config.yaml
dataset: "synthesized solo parts of chorales (CocoChorales)"
encoder_positions: "learned"
text_encoder_activation: "squared_relu"
text_encoder_fused_qkv: true
residual_init: "zero_last"
precondition_frequency: 20
epochs: 149.4
lr_schedule: "poly"
Rows from block 2 of the audio encoder of a small contrastive audio-text model, named by matrix and row number. Rows with one number belong to one neuron. Each number is 128 + 24 x the weight over its row's rms, rounded and kept within 0 to 255. All counts start at 0. Numbers have three digits each.
Before each neuron's rows are labels from the 100 clips, of 14848, where the neuron reaches its highest value: "responds to" is what is common among them. Only what is clearly more common there than usual is listed. The data: synthesized solo parts of chorales (CocoChorales). In brackets: how many of the 100.
# fc1: MLP up (encoder.blocks.2.mlp.fc1.weight, 768x256), inputs 0-127
# fc2: MLP down (encoder.blocks.2.mlp.fc2.weight, 256x768, transposed), outputs 0-127

responds to: note D3 (54); note A3 (37); bassoon (34); note D5 (32)
fc1.294:103152108131095140166118128145122121138145129152120163180140134113114114123144138142144125084122125141153097156124104138115173062092155155123099138097139163101083126099165136136149124159109164075126117120162156128122158108134120144089098123135147150127129145144128138179092153093128120139122142124080172124147128126198130156139155108102113123141144125180119125154128122129148116078165
fc2.294:154077117082106120066132115124151174120110125123101071095095114183107172124158077114116155121131094122153132104170114119164100140112122094131118096135179163152175076102117126140126150164117096151124132142130097108115128128096087116155131132152114135109123112134118142138134133137097131148094132142144099153104130169155138070151132150140128116138114116097103099118111153146137105120145

responds to: note G#4 (87); note F#4 (56); note D#4 (36); note F4 (34)
fc1.175:146120146100122159096085110116065166130104096098116092134094117106112121130161099105110078077157152141138133119128128139122132128081142109173135134141150143115110078121122104103142116117106101150151119111113155175136137131161151117082116150114117120152093117134149143156129139146130164141162129090127139133174157133164122120094143111106148154112140107060123140104147158131144153130129
fc2.175:144115130159150105113119104121095069146140133149117171156126111109119153126081127101121129146128100138117088098198141106128132093145133135131111144151102167142111137120104114164146143128156106112121164133125117101142148134109118106150116122127125107158134136121114149129105137142131082106113105154125105140148117093124130173152068122115091119098135177159130130119102118131101110122122

responds to: note F5 (85); violin (54); note D#5 (28)
fc1.429:132128145141098137127134112105114128135105142135092111089097111126130140123077102112145132110093102105085116101115127129136114123129113154125142115109112118161109123105081151117128120103153143158134107089113095182078133098167126116126134138133151135117168147176156135107147080095133127142139134142126130123175159106152094132084122127122165151192134122160204094101162115140165147138107
fc2.429:100115135145124090150146141137131122150112129129163149144136109132091092127107121115139117178112067113157144125144184109115083128123071159140119082117195116138120140131140110121138075134130145143161165129119146143142091103109090116153158160146125103128110150137127143123145130084137116145162114136107115163153075113110181159157119142130116138155119149133105141095100172143096119114117

responds to: bassoon (100); note A#3 (74); note C4 (30); note A3 (28)
fc1.522:127161135138155093140138124127130096103100149128121161162126141089096149179156134179141108148177154155134108125121106095155121143121100116132128127115127133153162111145083193105107116147121131157147087142087105127174120138125130123140119103102117133093150115162144179157100105125137121134082121120126100145079138132155112114117166091134179156146165180082161121118127079124144137152125
fc2.522:092097142146178174102128134144126134134155154128105139098123109141118145120106175114109079129109100158134105114078121137152144084136145135120120160138160169145109153157153155096125085125105164101121141116168154151123085130100154129152159135111121162109137140097150202101131170102153137137166129110098130116115115123108144137167069161152113125130114143161116104090097099135082156163108

responds to: note D3 (59); note A3 (49); bassoon (46); note G3 (41)
fc1.25:123054170117109074146132137111136140134178129183122137138110133121161136140143133083075142137127112110166088162163110123149133117139130119106124129110097102162146159154114102130167144148109142113101125147099111168150138136108098138112126133126103135122131086125136207169097117085128122159092133112114122207097170093175154130161129157156148139147156156133169149141119109135117138133146
fc2.25:167145143142168136140104171143106081137098132121106095134114102141151097170098144153158135086138149140113150108156112119118108127117141133165125150140111127096086163140123122127107103110124114147158124135153165094129123086145107119125103115183163165090164126104099113096120111169172136106142078113106142119170103159130145123104142125120129129114122139131093137095143143146130109137138

responds to: saxophone (100); note G#4 (31); note F4 (29); note E4 (27)
fc1.303:129110146124122117148144140132067140119178116147148161174160155148168117113125122159157156107107122136164170106135132110154142129099099155168096162146130163148103130142101122085108113131127100102107120160085133159146161075119139156153135132157141106128123097134123110112122119111115123154130115143120122105169134120150120106151137149105117160124153096129086099079111159106168128139145
fc2.303:158116138115121112160120131154184136095094117106132157089122143143132141127151140146170179119125107147081145123146138130121098095104185109113140101149102138162122129147136127132139100153116097116129142116106113120138084127123181140152133138154091153112188108147133098118154178144103141156090076154155134158117126135086128152139139134150135101121142129133101151125169126114131104125134

responds to: double bass (36); note A3 (25)
fc1.456:106136133114096133114158109154146145152127154137136135127139105112089118149143171150140133081079172077095141097102129133106118126124143103117100138169116109154150145100143136160126169133151134133124085149108133122175140106082148105131130130122115156134115138128132149129069122128120141104144146113096143135139102159123123080114140156131103110129127055144134124138096182120117151124164
fc2.456:137111132152132129133110153124137069132121131147135102117116137146113114107142103132127100112166075115134156152123147135132148119144142147164167085150153131084109111141139103146070077113109167137142169146130105087079090127097125109147116116115122100093128116130152127091133149098116085185118139119117158113138119084127160122168144139153088114124086178149167107091129128149138152145123

responds to: note F5 (94); note D#5 (52); note D5 (40); flute (28)
fc1.340:103154098144125153100121147159103129126139133133133161092113113111106138131110130118164134126108089117138120110108103143104111133092129133126081148150117125151175106137100120141102140122122149138127094118115120146143133081110119108164089108160140109150165125159134129145109111115171117138140136147114136141154145103147099157141133123100131065141139135125140103109129117131124181095134
fc2.340:122146122130146106087171086086151136162149092075161121103150100140142130159092124160150139148134116176116134140130143120144160122127115109172155097112121124140119160163130160116131072106114144159148104109158115112132089083127108132106155074115136140151112092090129151118171143089137176131154116121151165126103171114110162125153100142122106132163152097090129108122133109139150155151138

responds to: note D#5 (65); note A4 (34); note F5 (28)
fc1.160:135123144120119118095112132117125134101121090129114129139158129102186113098127103124101133093119142128105106147105159126129114141152167131148103151121107168140120110091149137150126117152117145107106118099143147112139136122101178149130152172138128097145135123158156110161166106109114123129111160133135132109114121146139135110113151111113133154139092119073145092155099169115135107145110
fc2.160:115133112125144095157149121154118091132104137166124149064128117156120079090121174110107104101145123108155164085090090121141163104118122138120146127110100100099125120148140132144129146134118093134138122143143077143134092138100126121104126163101135181166096148134113129084088155156142158140111122161096124127108149110121140156103126097134129068110131166147148139129155113136146157134176

responds to: note D3 (88); note A3 (57); bassoon (37); note G3 (36)
fc1.707:123129122128091104103130136122105118161128162184132127161108082153147116121095146148145115124092145112145129158107134140121080112106121128135093158091122137102133136124110115131083215159107159114148099127144140121166156136127091149071156161068084165072130099121111141133123124093157128129110133160089165111119169142151143145121113131139119133105101186123118073141145110094135110122155
fc2.707:129124114161141128099106107145106107133128139090158099160095168120130157124125124150168123127123187120086150124127140090144164110167117108163144084150162133101115101107100079133131113131138162152087165142134149141152118122069169077132114135136161154148118163142139104132132156164134097137121089115160107144115113115091135129137119137118166125137124090115117090139122169134122100122158

responds to: note D#4 (45); note C#4 (39); trombone (36); note F4 (32)
fc1.701:138161163138110109101106104066091090167132071139115134151121104158151089162090103135122100139118118119105120185141169152141139172097160142127152160122082139130156148108111115153143156125115092153142103103145122181121108110116112118184146150124116131114150135113115106176163111134159147155123131128165132120086122098118127142133107111118155131062104144109124128103146105169154158159100
fc2.701:129103090109152136161179146179135099123106163116141121109139162126125159143133158098144188090117132123129117138171111124110136142175140112122129114130131182116135121123143137138117124126136164115096146140097113155122137119141142168094107141166107137111122122142155153142103144124100057084127098151093133079142107137115121121113144138103132136137100132176207143121119128073128077087143

responds to: note D3 (90); note A3 (59); cello (52); bassoon (43)
fc1.123:153098172143125108154118122087151130126131166117109124158111111112137120136097102107105115124149133132150112127105091130139116148130146119148106112163185093150143094108156123138137126141117133098130103152133128061116147156175141115141112111126147078138117112102140167160108122118115108153117138151132134137180154171132153127174122154141121140121207138194105130164147111138111116104134
fc2.123:110115098128142130128136154104101155122102105107101145106104126122138123138098081136137106119119159121089109125153154124150141082136124143120123138133132119154136152143135139108103152099139093164110155149126118118145107125132127124125119129149146172164111128075102155105121152153126160098149160103151095117159104087114113160139129158106179098092104180071100083134139106147150092149144

responds to: note D3 (100); tuba (58); note G3 (45); note A3 (43)
fc1.735:128093140099078103151110163124142133115139138153127112156107119136133113114157160104179143122151181119130119147170162146094145137152156164102140123142140118143113182123149127120158149137112125148127117107102153159142149129151154118101130162164123127118093116105157143103106161127220139128118108126132126137137164128121096128117150152135095123119158109119136141181132171101086132123139
fc2.735:153109118124149179103080113160105179167128157145107109116101135168135107138157132164168114108164084118158164199102124117128122128135138117078103105160125129088147157073137112159155101152124167152109115115129156151152132109137138112117138127130115130119100114142098171134089148166143157120134162118115159138118116141126121144142127085132140137090138117117106124137157166131121151098079

responds to: note D#4 (29); note F#5 (26); note E5 (26); note D#5 (25)
fc1.736:114148112138107167128106110090126103124143130139115152117095106129118123142122137132122163160103168114140098188115147122127081101153105113182119128083139160146146160172150141109145126057121088138170127153167147167170156121118125121082163133115192116127131143095111124117129128129139159149134101089140127148136128125083115123184144125098134153129137128148144193173113052133110143138102
fc2.736:139130100118127144147075089120134086120148092097128118115113132122113110138126124095125108113139105144117154073165087098099147130125121150112097104120102117108128108087132085089141142146122077101094090114091116130125148123145126154136132129144098120147120127148159111106147128138119085109112129123139129092109138147167155121127119122106148122084121122146083124163168106127121160094117

responds to: saxophone (35); note C#5 (32); note C5 (32); flute (30)
fc1.257:134148136147111077135125127162143159143124137122126186141154101124143165146132134121170121183175102113139153168103139099105139133135137080136126130146112157138178137137142100098121077154127155128125125087103140145096090108131080082138107139103102150142130141174127099116147148149121147129085150095151132149131153086093129164129104126121131132142129102117128122148095117130139107101118
fc2.257:129168130147126111119152159074094140150121109141151130127143094135151134101124121134122109078142126104091088125103104133144172153123125190141126078155123085137119121136115110124151149119083108161113138121118107145126153148098157137076093134174151076109126176135127098114130129124114144114143119115137136105143151146106149113087142127081089097117129151154123123100164080145090135105123

responds to: note D#4 (55); note D#5 (34); tuba (30); note F5 (25)
fc1.224:133152151110131123134146132106140112147128084150123115110141122132109124096150108127118147136126109168141115171170130110112119136160132106120182105155128189092122100146119125122125180106165089103139113144124135061107127133166097131109138081137119118084141107102141154130085101132113102115104103140108118136102085146119125156110161091099081141138150103113127126127096132183084130143133
fc2.224:071178116131158107155102119117127133126078145105119155134077142159153136141119148148167095080142120144117133126143119148141142155159064160149122131125193080119130179119156147148111130147126168161160106101121115150178144171131135135107106142164111150167173128142122170148134142113086099149157179125134135109141096091083169101154150138144123153153162122102129122100157152128154114158131

responds to: note G5 (92); flute (92); note F5 (36)
fc1.529:136136108156100181125116115170082133125145134160102145153090128089132111118153141143129124141099079134138113133119112103103163135139087105092137106133130124129154125097193089116158111137154147090147097155117124104109166136162136130158096103084101128136101156180114088151137174100148161146126132101113110100094090122164139127123144161102143107156077117132117114123076177123145149149142
fc2.529:131139131120123118150112109117120134141127102115110120089123105137128122136116121119127115097127128122161141129118112081139140127138132091112103147113165088162071110098138114061107105134115093142146093127118097120147102113149142149141154149159148117120100127142084112170123132106126105119111107106079120142113139082104181125133138120125101149152122172131149109166113177152132128129149

responds to: note F5 (45); note D#5 (44); flute (39); note E5 (34)
fc1.78:176159087123103107113155155141134096172163144084084182109079142148126122135193162097112124109169155107119077141080119136144128151127106101130129133100103148129109115112096127136095154153129090137140114112112109128131119135116129115124082092123107122116103119126118129124081175110164124116107080131106119116111077130123143169101146103116123141165118148105159133132170102112141155122124
fc2.78:128090158099166086128099120115137062128154128067135119124088144125149140113109136134130134109120145110127128114124104130154122110111088221105131140133157139135133124131140143100164137131166098144124130110131121151182171138151141094154100094102130141158129169126143161124116155126098121108144183136132141127133128111162173119107138121125124133112100132087185129111111152098135122111148

responds to: saxophone (45); note D#4 (30); note F#4 (28); note G#4 (25)
fc1.26:155148169097101131104111168158131154142122133142138122124134135127142126075134123156149179131158183155169149161177158146129078130118124115118123176134083130134170104085166155114117127107106147136140114137141141117144087115111162085126129116120129111140129105076125157122096164149134146114138139142126091165109148088152135110154112124135146143086144163118141105161185092097122101153126
fc2.26:138134128171156155149146078141112142183169134124124115114125124158193125149091096089113105144090116084108136129141103127162138121145124126112128138129103161134091167142119121179199118123141118100107139136103131162125143155178159148144106124144127149090097104146142095139138131126146118150121106141124147116137148134114120123075133152105122108187110097115118147090120167147124105154097

responds to: note G#4 (100); note F#4 (45); note D#4 (43); clarinet (39)
fc1.306:119133123148128125130111144109096107119106129122113149111120102139139131148130094140126149112160123114165100096112119110137125120157114125126158086113154137151140080184067155137146066144129122103162119155122135108174068078108158169092125150124151055103150192137107161131131164135138136103148123161139124129135154156125147127142099149094113130147125124114097143154134091137182128167157
fc2.306:175127122107124095102101126142138134154162090130079093144131185140097096124097172122137107145123105121128128180116091127125128133145114185137094147129110133158112108124172115123099137140143164110113143128152109144132144141137128077179145159098083172166101078142141177117127115094081139159131126106141120110107105124145120146112126114169146115120090154057181074138097152108109140130114

responds to: note D#4 (94); viola (28)
fc1.2:152137162137110136146153085115128157139131131158102146160098131102168136117088118137079143167148147096121154120133139112118106201153153101129134150097121121125146119165151125157138110126116145118180115122146105123153120157093140123137123148082103103127163153094148108146122087122116127088132109146117130109094107103124155135082144157161144093119126135140126128165139170139115110185178
fc2.2:107136106121106116101149138120119083135158108148120109138083111125109097161090141175151139144142100148150111107116127079114137131183169149090136133173161134172149115112148121138118090143094158159100128106168156141159131135099126135106148120140191146174126077198102122115082133089151109097118137137149140106106136134144171128154160146156053172138148107111156148106142129111148107105108

responds to: double bass (100); note A#3 (43); note A3 (42)
fc1.147:152128149121118141116147121149102087170145136136120138068129131140090086164140090106150137122046142156159148142091072152122123160100127084158135150106124127151110166106128109123132108136167123144116128174142176077157135136139136129149141158099125128140132104133166153116156101166143149143103131115082147134133126118137119125113101109146101097141162121083142086130105145109139097144103
fc2.147:163137134090118121077114088123092179113146178104152114097151112139132136099128166126096166137129158125150176122135149110126076103164132125129101144120146133124153060161128106135118125119133145119096137179081141097119103158140090163151112123137145133132092119164102095116138175152093160140093086148152179156123141144134134152109115100176151188153160106109109116066107129110165123093129

responds to: note F5 (83); trumpet (68); note G5 (47); note D#5 (45)
fc1.91:076150082123153083112113139133070155129105125154145097176147113133113112140134124127139121148126119161140172125120161143151094113133128123060126108132104113124138103138092068123125129135145177146143116104113139131158167137140151129066103168152078151112134127158137126086140161099123110122124110099103098122094130113154081137114134134075114110145179125132146151103137162097104155139154
fc2.91:127115134096108134131172105145133114157128132129117086119132118143081097159101097159182131181095102156144147154150121144112106135127093126090151149134114141115129163067114117118077162139137082122161067094112163152135140103137125134124163118131146143142139146140130099090106091124111121148140124146147140132123126090065128114117120158123148123168119169084112135177122166093106122116113

responds to: note G5 (84); flute (34); note F5 (33); trumpet (27)
fc1.547:167090127120096167154144118147102138112095158149128114128104113140126145136124087134114089126114074093135132132166116107153163117131147123095118089127130125117102105148130115165111126113129109120181124162148124158154130142107110128158123090084163100073131134118117118142127116116162104130127144148130136113122120151127145143144119119131125104137114134142116086178124121149123083094133
fc2.547:123107093079162093141135098110162155154118101085140154147149106097136121130104172129140161169130101120126152091140139136094120183136117121136181146133134121143136175120125113169127107124127150151121172155121175147111130130135131148116146133155124123139133158144117140085165140169106105126147131058134135136142131146125153133151132109124118126135129135107123125134130119089147099163123

responds to: note D#5 (100); violin (91); note C#5 (35); note E5 (26)
fc1.114:108129115117095144133136125124124093156145115103108090126120174130147147149140170134122142139071115152129102156122126089106091162175115074149137126150116151129125121141117123107087112136108127142094125112119136111103130120174118171119166136175167154117109145114126114166086166143139105139127150165127123071161165093112133111163178132107093107124118141139119179131126145133135136108139
fc2.114:118115136135120125099156118125167115180137141182123156141130116144116166191135070100146152123112094126119156121150080093146128158128131141151093117099108080129125141122177142134129096116132155171117117122174138095153098099106096165136124145120115144153166096103103124108102104144129123095139129148136117153111136133111103129145136113091107144064090134115127149110133123117098119142162

responds to: saxophone (100); note A#4 (31); note E4 (25)
fc1.508:147137145117122142121128152143127123139122169146130144118134129146136181147134109168156131129188135074097079118159119124102146153143143122124098104120143122169130149077130099136127081108124122132120099146134099142124146127138120142164126135150121081081176096129145163103145136115147185107144124115153146172139128142112158065104195134102137144113135141135116101134102080109132108124118
fc2.508:128134138137130133143119129114132136113115151103139135114154139114100147119125132110204133127114117134134127138135112136116119110119129131142127169162128081121145100180096094166124102181099141106160148130105141099141097088112129115109074112099164130109145130133106104141127134127124100155088100141139147109131090139119135150133101107092096126150125150092117121116104131122139146104096

responds to: note G#4 (29)
fc1.353:141127109117102113133125139135101130082139170096127132167126137134147157166132127133096085087096089145093138144152115104120100180100177116118140156145144192085114116151178119157107164127096116106147130118104098130112106093128162132102123128137121144145100118155143124138138129164143130153118152116135166158174126171120162137119092115146151108141172086134129110132110094137142123145056
fc2.353:097129138134131143129134136110135106156130117117104114170149095159127112161160197138111130130152150137147149154119127113125075115113101130095113149121132114132159108111144119128139141129183167101135114125128137086128124096137124111100110141138151097061130116130143102169158119121151092130133132142149123125111133078172099177137143137130162160086131125108101119120140184118103141115093

responds to: note D#5 (82); note C#5 (44); flute (30); note F#5 (28)
fc1.742:143115077143154114165096117094107123076170125129161124099135135155144113138166110138110142116146150145125110148106186126177106156133122124110135092084152102104104120154143165111155116135162126172094082126164134160119135125134119120111132143141165128151083143113139166135148142095107079118121137064133154130157128100127111076124107139147162141138100105167130112129067119085112169111089
fc2.742:123129147067114133099162120111135147163092104119114141187128132116133184128116127155176172107129127121171171124170111120092154089162135107123149142132125127166142086142144062084066162096118079115147144150090122095150127119148146099096143081131170133122097096123130130126144146117135134141166154113135113146144137139149125156130130135114082136112097117118116157115127111146160117123103

responds to: note G5 (53); flute (48); note G4 (44); note F5 (38)
fc1.284:105115168087086154132113147143105126150142156139105112102116126094094122156104156092117117121119147126125144155100099151147176153142111126136090126107125153128135142163135090123126144150125131104099159136114156106171110175158162131133153135126123118082139137132128106134146153123164151127103127132044145120140075103121159140148154121103167099151154100124153173142106080147149104126152
fc2.284:176161085144166135135140148125140185122143106108118119092075126148188118153168109091109111131149160125157139106144131105126109117086178145128139112155159095113148072162105143152150140146157110118131113128137093129144146089106076152130126120086138114150137101115147119110093111140081135113109120114137062152114129175100107145131099171136103136096141061148113103159140161110154122141119

responds to: note F5 (74); trumpet (58); note D#5 (37); note G5 (30)
fc1.719:140151082140111154119187099133146108127129099120120125123152120107130134145179118138114167137156113121167113181110123132126120124142099182086095105086131178142130144152118144127149133118176158089099110110105120116100147125128136130127093146163099183149142098133109164109141174094100120125065104128136125134156169113116127140136160168110107152142161157102150096166137119094133132126132
fc2.719:145154112116154092132094126125107137124144160126149112145099113154129106145101127124148129149129184126150131079079147122125139126132115090182175110120147118130102113140117130133129161140123115167150165126142141121144136116090122137151204086115117098141086164112135102150125143173142170152120111099124139132085138123160126103089105142108127099049122127170120103118149130153113121086135

responds to: saxophone (98); note G#4 (37); note F#4 (28)
fc1.211:134095134107111122092098133136139124167105152093144143156120127151128138127161102140158104079149114114087160139151118088078113149137091135141125116128124123163110123175130127091107162107097124127171091100151108134183137112090140128130091107077136159130182119161143154156135170129118109117120108116125155110147135151066168125130151120140116139144166068143100113122096141118173141108146
fc2.211:132119141133083139141099125101114116142120115110123126182159116125112103136116135109160128121106117133089158151105119135080131126116140096147149169114126136142071122114100078136109107150119147132166149125090139115134144096124129136121084109100103152132141141105156111113150175128131114158148148144127129133120147130143099074134145075117149134066160155117107130144126116110136112131129

responds to: note F5 (66); violin (49); note C#3 (33)
fc1.178:130090122109176125127139137159142113126149107100144111166142144113088111128132121090121137168079115150182145081098103105110167139189122112150162108133085131112111147170122167093166157123107165111148156160148201144147110125148132110122144114112131097149146096135089146114110149148113099128172128117163133132129107156102133103157142163134126115093120128166125155148141103108109119133140
fc2.178:102114120149102080094173111101161164178124126148133149134117124093117136096113097137148128100113148110125141127092163095134105137136171130112117159149146145157169148114144124120136155134176172138089128101123122195157170104147159170106144107113147126095095122157087148125133170091113143124129125060145108136105106111128106125120098149137135193133081102115071127092105122130123133129135

responds to: note D3 (94); note A3 (67); tuba (42); note G3 (37)
fc1.729:146092136102142152137142117170147119136188131095142162152129142173108141170125129153120130143121149142179157166168097123110121090123079100088106140116165108127157123197122126124149113200165162104111133172126099149139075130119137105101145180163090138117105108124094080122122171116153155098122111130150137114123120136102137127165081127114095139142119126141116124190143130104107128130099
fc2.729:132144135084119139121120174097112126128092098187112114084119127128183120131109144130080144105151109132123141117107139126130115099129119081118116125103103127083141156111169142160128164126118118148164107149113122117124137145145146093116105100145148124163129096090098174141141187155130129119130163140099099188154173137119156139161120107141119146136115138107140190126071124171066129131132

responds to: note G5 (81); violin (62); note F5 (39)
fc1.767:138126138134100115139093098110123100111133099088121099085106112093144155103120127096146094140162120153106128158185082128103121140125152154127107127126106118057134095163144147115138137110136166152126079131110135143125110144130136126093127096163149139149168128107130140108150090160122099161094133137113130092127123138124164109104192114127133116151140139145120154153125128151136137098168
fc2.767:151146162135106156119108145156133067156118161140137091141110128114134154138133110105152168122111103104133142169096169096139142114144144100144126106128122089142109186145110051100144130122149132060147103088128103092120124127120164148149104130090128146178109189164126148133138119149149148147121127131146120092152130128163090118127129152112135111124127130142114091105135118107103113114124

responds to: saxophone (100); note A4 (30)
fc1.196:120138133095124124119110143115137134124154150143122143152171100117173126145168126133131136125147127097140136110141113130126144105138128149178128133085116111147117126144098112049156132134101109158121138142095068132124137115135168159094106108112097125085139105107161096089146125132132152112109162131172135124182148142092150101143137126098081146119117107125075118151117110106197122127144
fc2.196:143080146168151129110127153141100166142104093115133167127139184151118154123081135118133121092121120104105117150131109126080139107129131120173127107167125103158154117165113102137109162150107132117116074149126105093161102119130140096114140157101122139095130117176108131115158146115091112179113117131179091100124134164112181115121110151136134116121105129170095117138098090164142099135137

responds to: note D#5 (66); note C#5 (35); note F5 (27)
fc1.445:160136141138057117098160134084133147123114134149114136148144102142152109153168134130120124116135099106121151110101085126156099148101119187118180147151151141137111132117145131129118157124126125157142103130133114105081151143129095164124115077115135125113149142133161168129123121121115118118092121131135120100124146117141117054124120143054138132162085147124135147123094110126147096154139
fc2.445:124063114120081106144083087136150139131122122147161097155155137191122142113128134160132140143147174161161125101146137161131109136158157132120136137115105130105116152136111126132089103120140143116149135154104096122162077097104136129109175137091095097141109157128156116102110122158162104125158123084126112133107101145105137127100167145142106136148140100144094141074131100113113108148148

responds to: note D#5 (93); violin (49); note C#5 (41); note F#5 (34)
fc1.9:174139112135089140101141103081108139100111138150125115149102100118144075101172138173145126115122119140108150147123136197143133144099128118149149143112151094146110171102128120116129105121127094122163152111117138172107087123151157150142130085151151131116072128102111142156111109112170108147149117124122116135080124136127122125124129096134144154093151119161117171145103134101112133128113
fc2.9:124095178121124113135118123110156076147106125122073096156114148106071187072121125127115134100131091103167118110135129149178150102151148113120089125093146173126105101140134103129131132154121120058114145098130072159112090161075165152134146114113129134135128159098140111098101151087085126139180133110085112135170092145122096122134122164133129116140109150134146160106088098125145158104153

responds to: note G5 (63); note F5 (57); note E5 (35); trumpet (33)
fc1.697:132102105122131120126115159157136104106117125135105115108139120114103159119125136049125166140108137109156174126137123096127094102117110126176107121089074118133143150111135133132099151137146178114104116157152141139147109119136119113122160129135132149160095149108137103106129118159128139136118100104163124126138150109120126177156128118088131115132141128110096139170142128127103110143154
fc2.697:109162138131139150112085114125100130123109120155146140171169112123169113125101163197120109155098091145112084132150145123127101162151126121156135152094138131156131085141113103113147118149083090111116149082121115115114128140148113176105153128116126124135123133111133084153173165138099136119118108146112128118099101138137139130097125176118138120106131178117163135094114113129160114129124

responds to: note C#5 (80); note B4 (39); flute (34); note D#5 (27)
fc1.754:134097133097136125100128125131117117123144086116104132166133117088134150116116143107100113135137126100123110139123098066068097126173141143172084178073073156111140118135152167141119147141122171121115134103123145151127132140154151154160157102117110106098180119122146090117143119120132098098118132121156133157126087126116158162117110140085108142159138154154138118123151172151152138100095
fc2.754:144108095135155141178115169123108118122115159104110155145108159183169112127138115142116147131107143105131135129130184124158134088142077124148103132104124102104117134111093129127142122167185142165100128145091131106117144097135161151057164090115116149132133129120148132101142100129154109084108119109143114161082092146090110155123120124117165111139137107119054096100119130119117142141098

responds to: double bass (80); note C#4 (47); note G#3 (39)
fc1.271:129144106088069093109110101139144115140109084149153180143106119127143111117163083132115113176107152127149149068158117126070105131122082126119141161106126119147101148109129092136103132120125139124105088139083110130107129133154146144129101151113147111112121096115150149087122119150143163154085140169151174160113103126155121108067135116112129128108132100110170133143125124137146086131101
fc2.271:157154180109119119108103151126127181136090150159163125126108150110086107143088123121119148107117132147119126070119105116131107131115115114108127122115131081163158084097170119120108081088148133125141150123110085092113142136115141158124139148103123133129150084088134125140132133130107166136093137138199132120139077112168108087141091127143125130156155132135137130096123141107101097162148

responds to: saxophone (98); note G#4 (32); note A4 (30); note G4 (27)
fc1.444:130107157131093092115126165135081145149138117108168110133152144104140152120111151180103142106154109114123099112158121113132103144130140129145126170121166160133140136143130092113141095145125122093119082142132116144129123090074122102129127090107136113117174113136119132118126150128101144116125130139142123132158152120152198164135161170111130153100101122123051104164094136096166144120084
fc2.444:130177138150104099116127168146128178147110161131123152141113099124124160144125107148137153108100073116080101122133105118083147109074136120108129150072159149171154132167095102093135127133092180109135112110117144114176161085099133123109106098131161153108141160100149124121154147091112134164140144124105145150103105148124116121149124122112139135162104152125140100124131108109157148111099

responds to: bassoon (100); note A#3 (58); note A3 (39); note B3 (36)
fc1.616:146088122127132086112138145128131118126108119123129120133131118117087154144137134135167085132176116113078077140119101101127113100076132120116126149164128113138131119147137154106126135094100109153151123089077156120141123165132133116138102110144131130106142102150106129080113122123136101140105136135155158105121122124124121125153151109120172151097142148135148136094121078143154120110134
fc2.616:097108152155113121142134149141137137123079137122076099097086101073153185158122147151162068129123146133139103147122118091155140121138117146147087124135160073134144125139111169100116144135130153130112105107136156152087126119111085152167077141123181147103095163121171110136127122141156141149140158135152097102130163134149162110196165138136102128114128147104111144117161120132119167178120

responds to: note D#5 (69); note C#5 (47); note A3 (31)
fc1.165:153180145157102143141111096102096096131169123069137177111158149132125137138165118109110123123135115189163115130146126113155155093094101140125133119085114110105114114167143116111105145136120183147176142125144082106158129145105100141118097164146086146131142153146145128127133152122148150108111131134093123122120172130170159104106131117114116172114137155091104122111154137144133092103141
fc2.165:131100116063137140125088134134143151143121151125128114141083115126113112124126144131174124114147141121077152141140117138125112147125135118143109126116165175123141130151125160126179119128120100110086119133093128153177084130148179115145147101085139111146082178165149105129111129186136069103138171113108133168129130119166103135109101145128095134124166109095153158133124141153124120164123

responds to: bassoon (89); note F#3 (57); note D3 (56); note G3 (37)
fc1.397:132147140153088146139123111126126127138165208152122136142117136107145116094131165093123126145137148115134113142162116157076071122122151066165090156088144097162144120115076093135159137169111127133125159121114139088118143141170176131106161163144123110148121120167154117116142104127123148118130147119145156094106178085113132138104113175136180096094141151126063090083122122124122122133163
fc2.397:121111117166133147102119141140150083131152092144151112111111074134118150129135149185126088179112140104116100123107147087146170156149131104147137071149110140133120097145181153095129124114101126117104125141128108123132096124054113133126095121141108163133130142112112111106112095137120155144115112109090091115111085138159144165127080101101116139120182114128090111139089131120144100140105

responds to: bassoon (90); note D#4 (48); note A#3 (43); note C4 (29)
fc1.137:095124151138102121150154110151184152152130106079093129140113137134123142154132142123136113086156101163153121117058119078114153114122112114133140116107120136127098135139154150102154130164140126097134081147148135129155093150201100088135111121142170152132142081107107185094123170136156100148165142109109114105136144122138131109158136127176115133089118126149109147098114151102132128171140
fc2.137:150137121142175132151118091166155127130094105178148139177117110116157154125141120147123158122149081107107119162137132086119123104111130139193090137134114136125129082123075111128125145109102125100135163139095153138098122107107130153167107170097131138095105157126176120137101125107081094068130109121125087116161093139108100153108118148152141146170155143138173139133120096138125098127127

responds to: note C#5 (43); note F#5 (35); instrument: flute (28)
fc1.225:108124083153097148116120073095116103168147109129125171112092144126146177116110157129118121127150111123117107142136100085151080111091142146140154114112171111121135159165139125117139151112174127154142121115132124142148075097160148119084142100141133137126154082122124103139156167151143127090122152107150133163117137163093176141117113119134108162094090111129148144148164088129128164118124
fc2.225:140126131135164099133167119117148118129141119105156113167144161118117121166098130095138136148148104153121145117107136162078148138147116144135124168098110108158132154105139115140089157137119113127135118135112113116153187173102142173182156144109116114167147136110148113133122106104119107127104105122106110083093136156163116119131185142097124152080158111143110145162131118126139136106130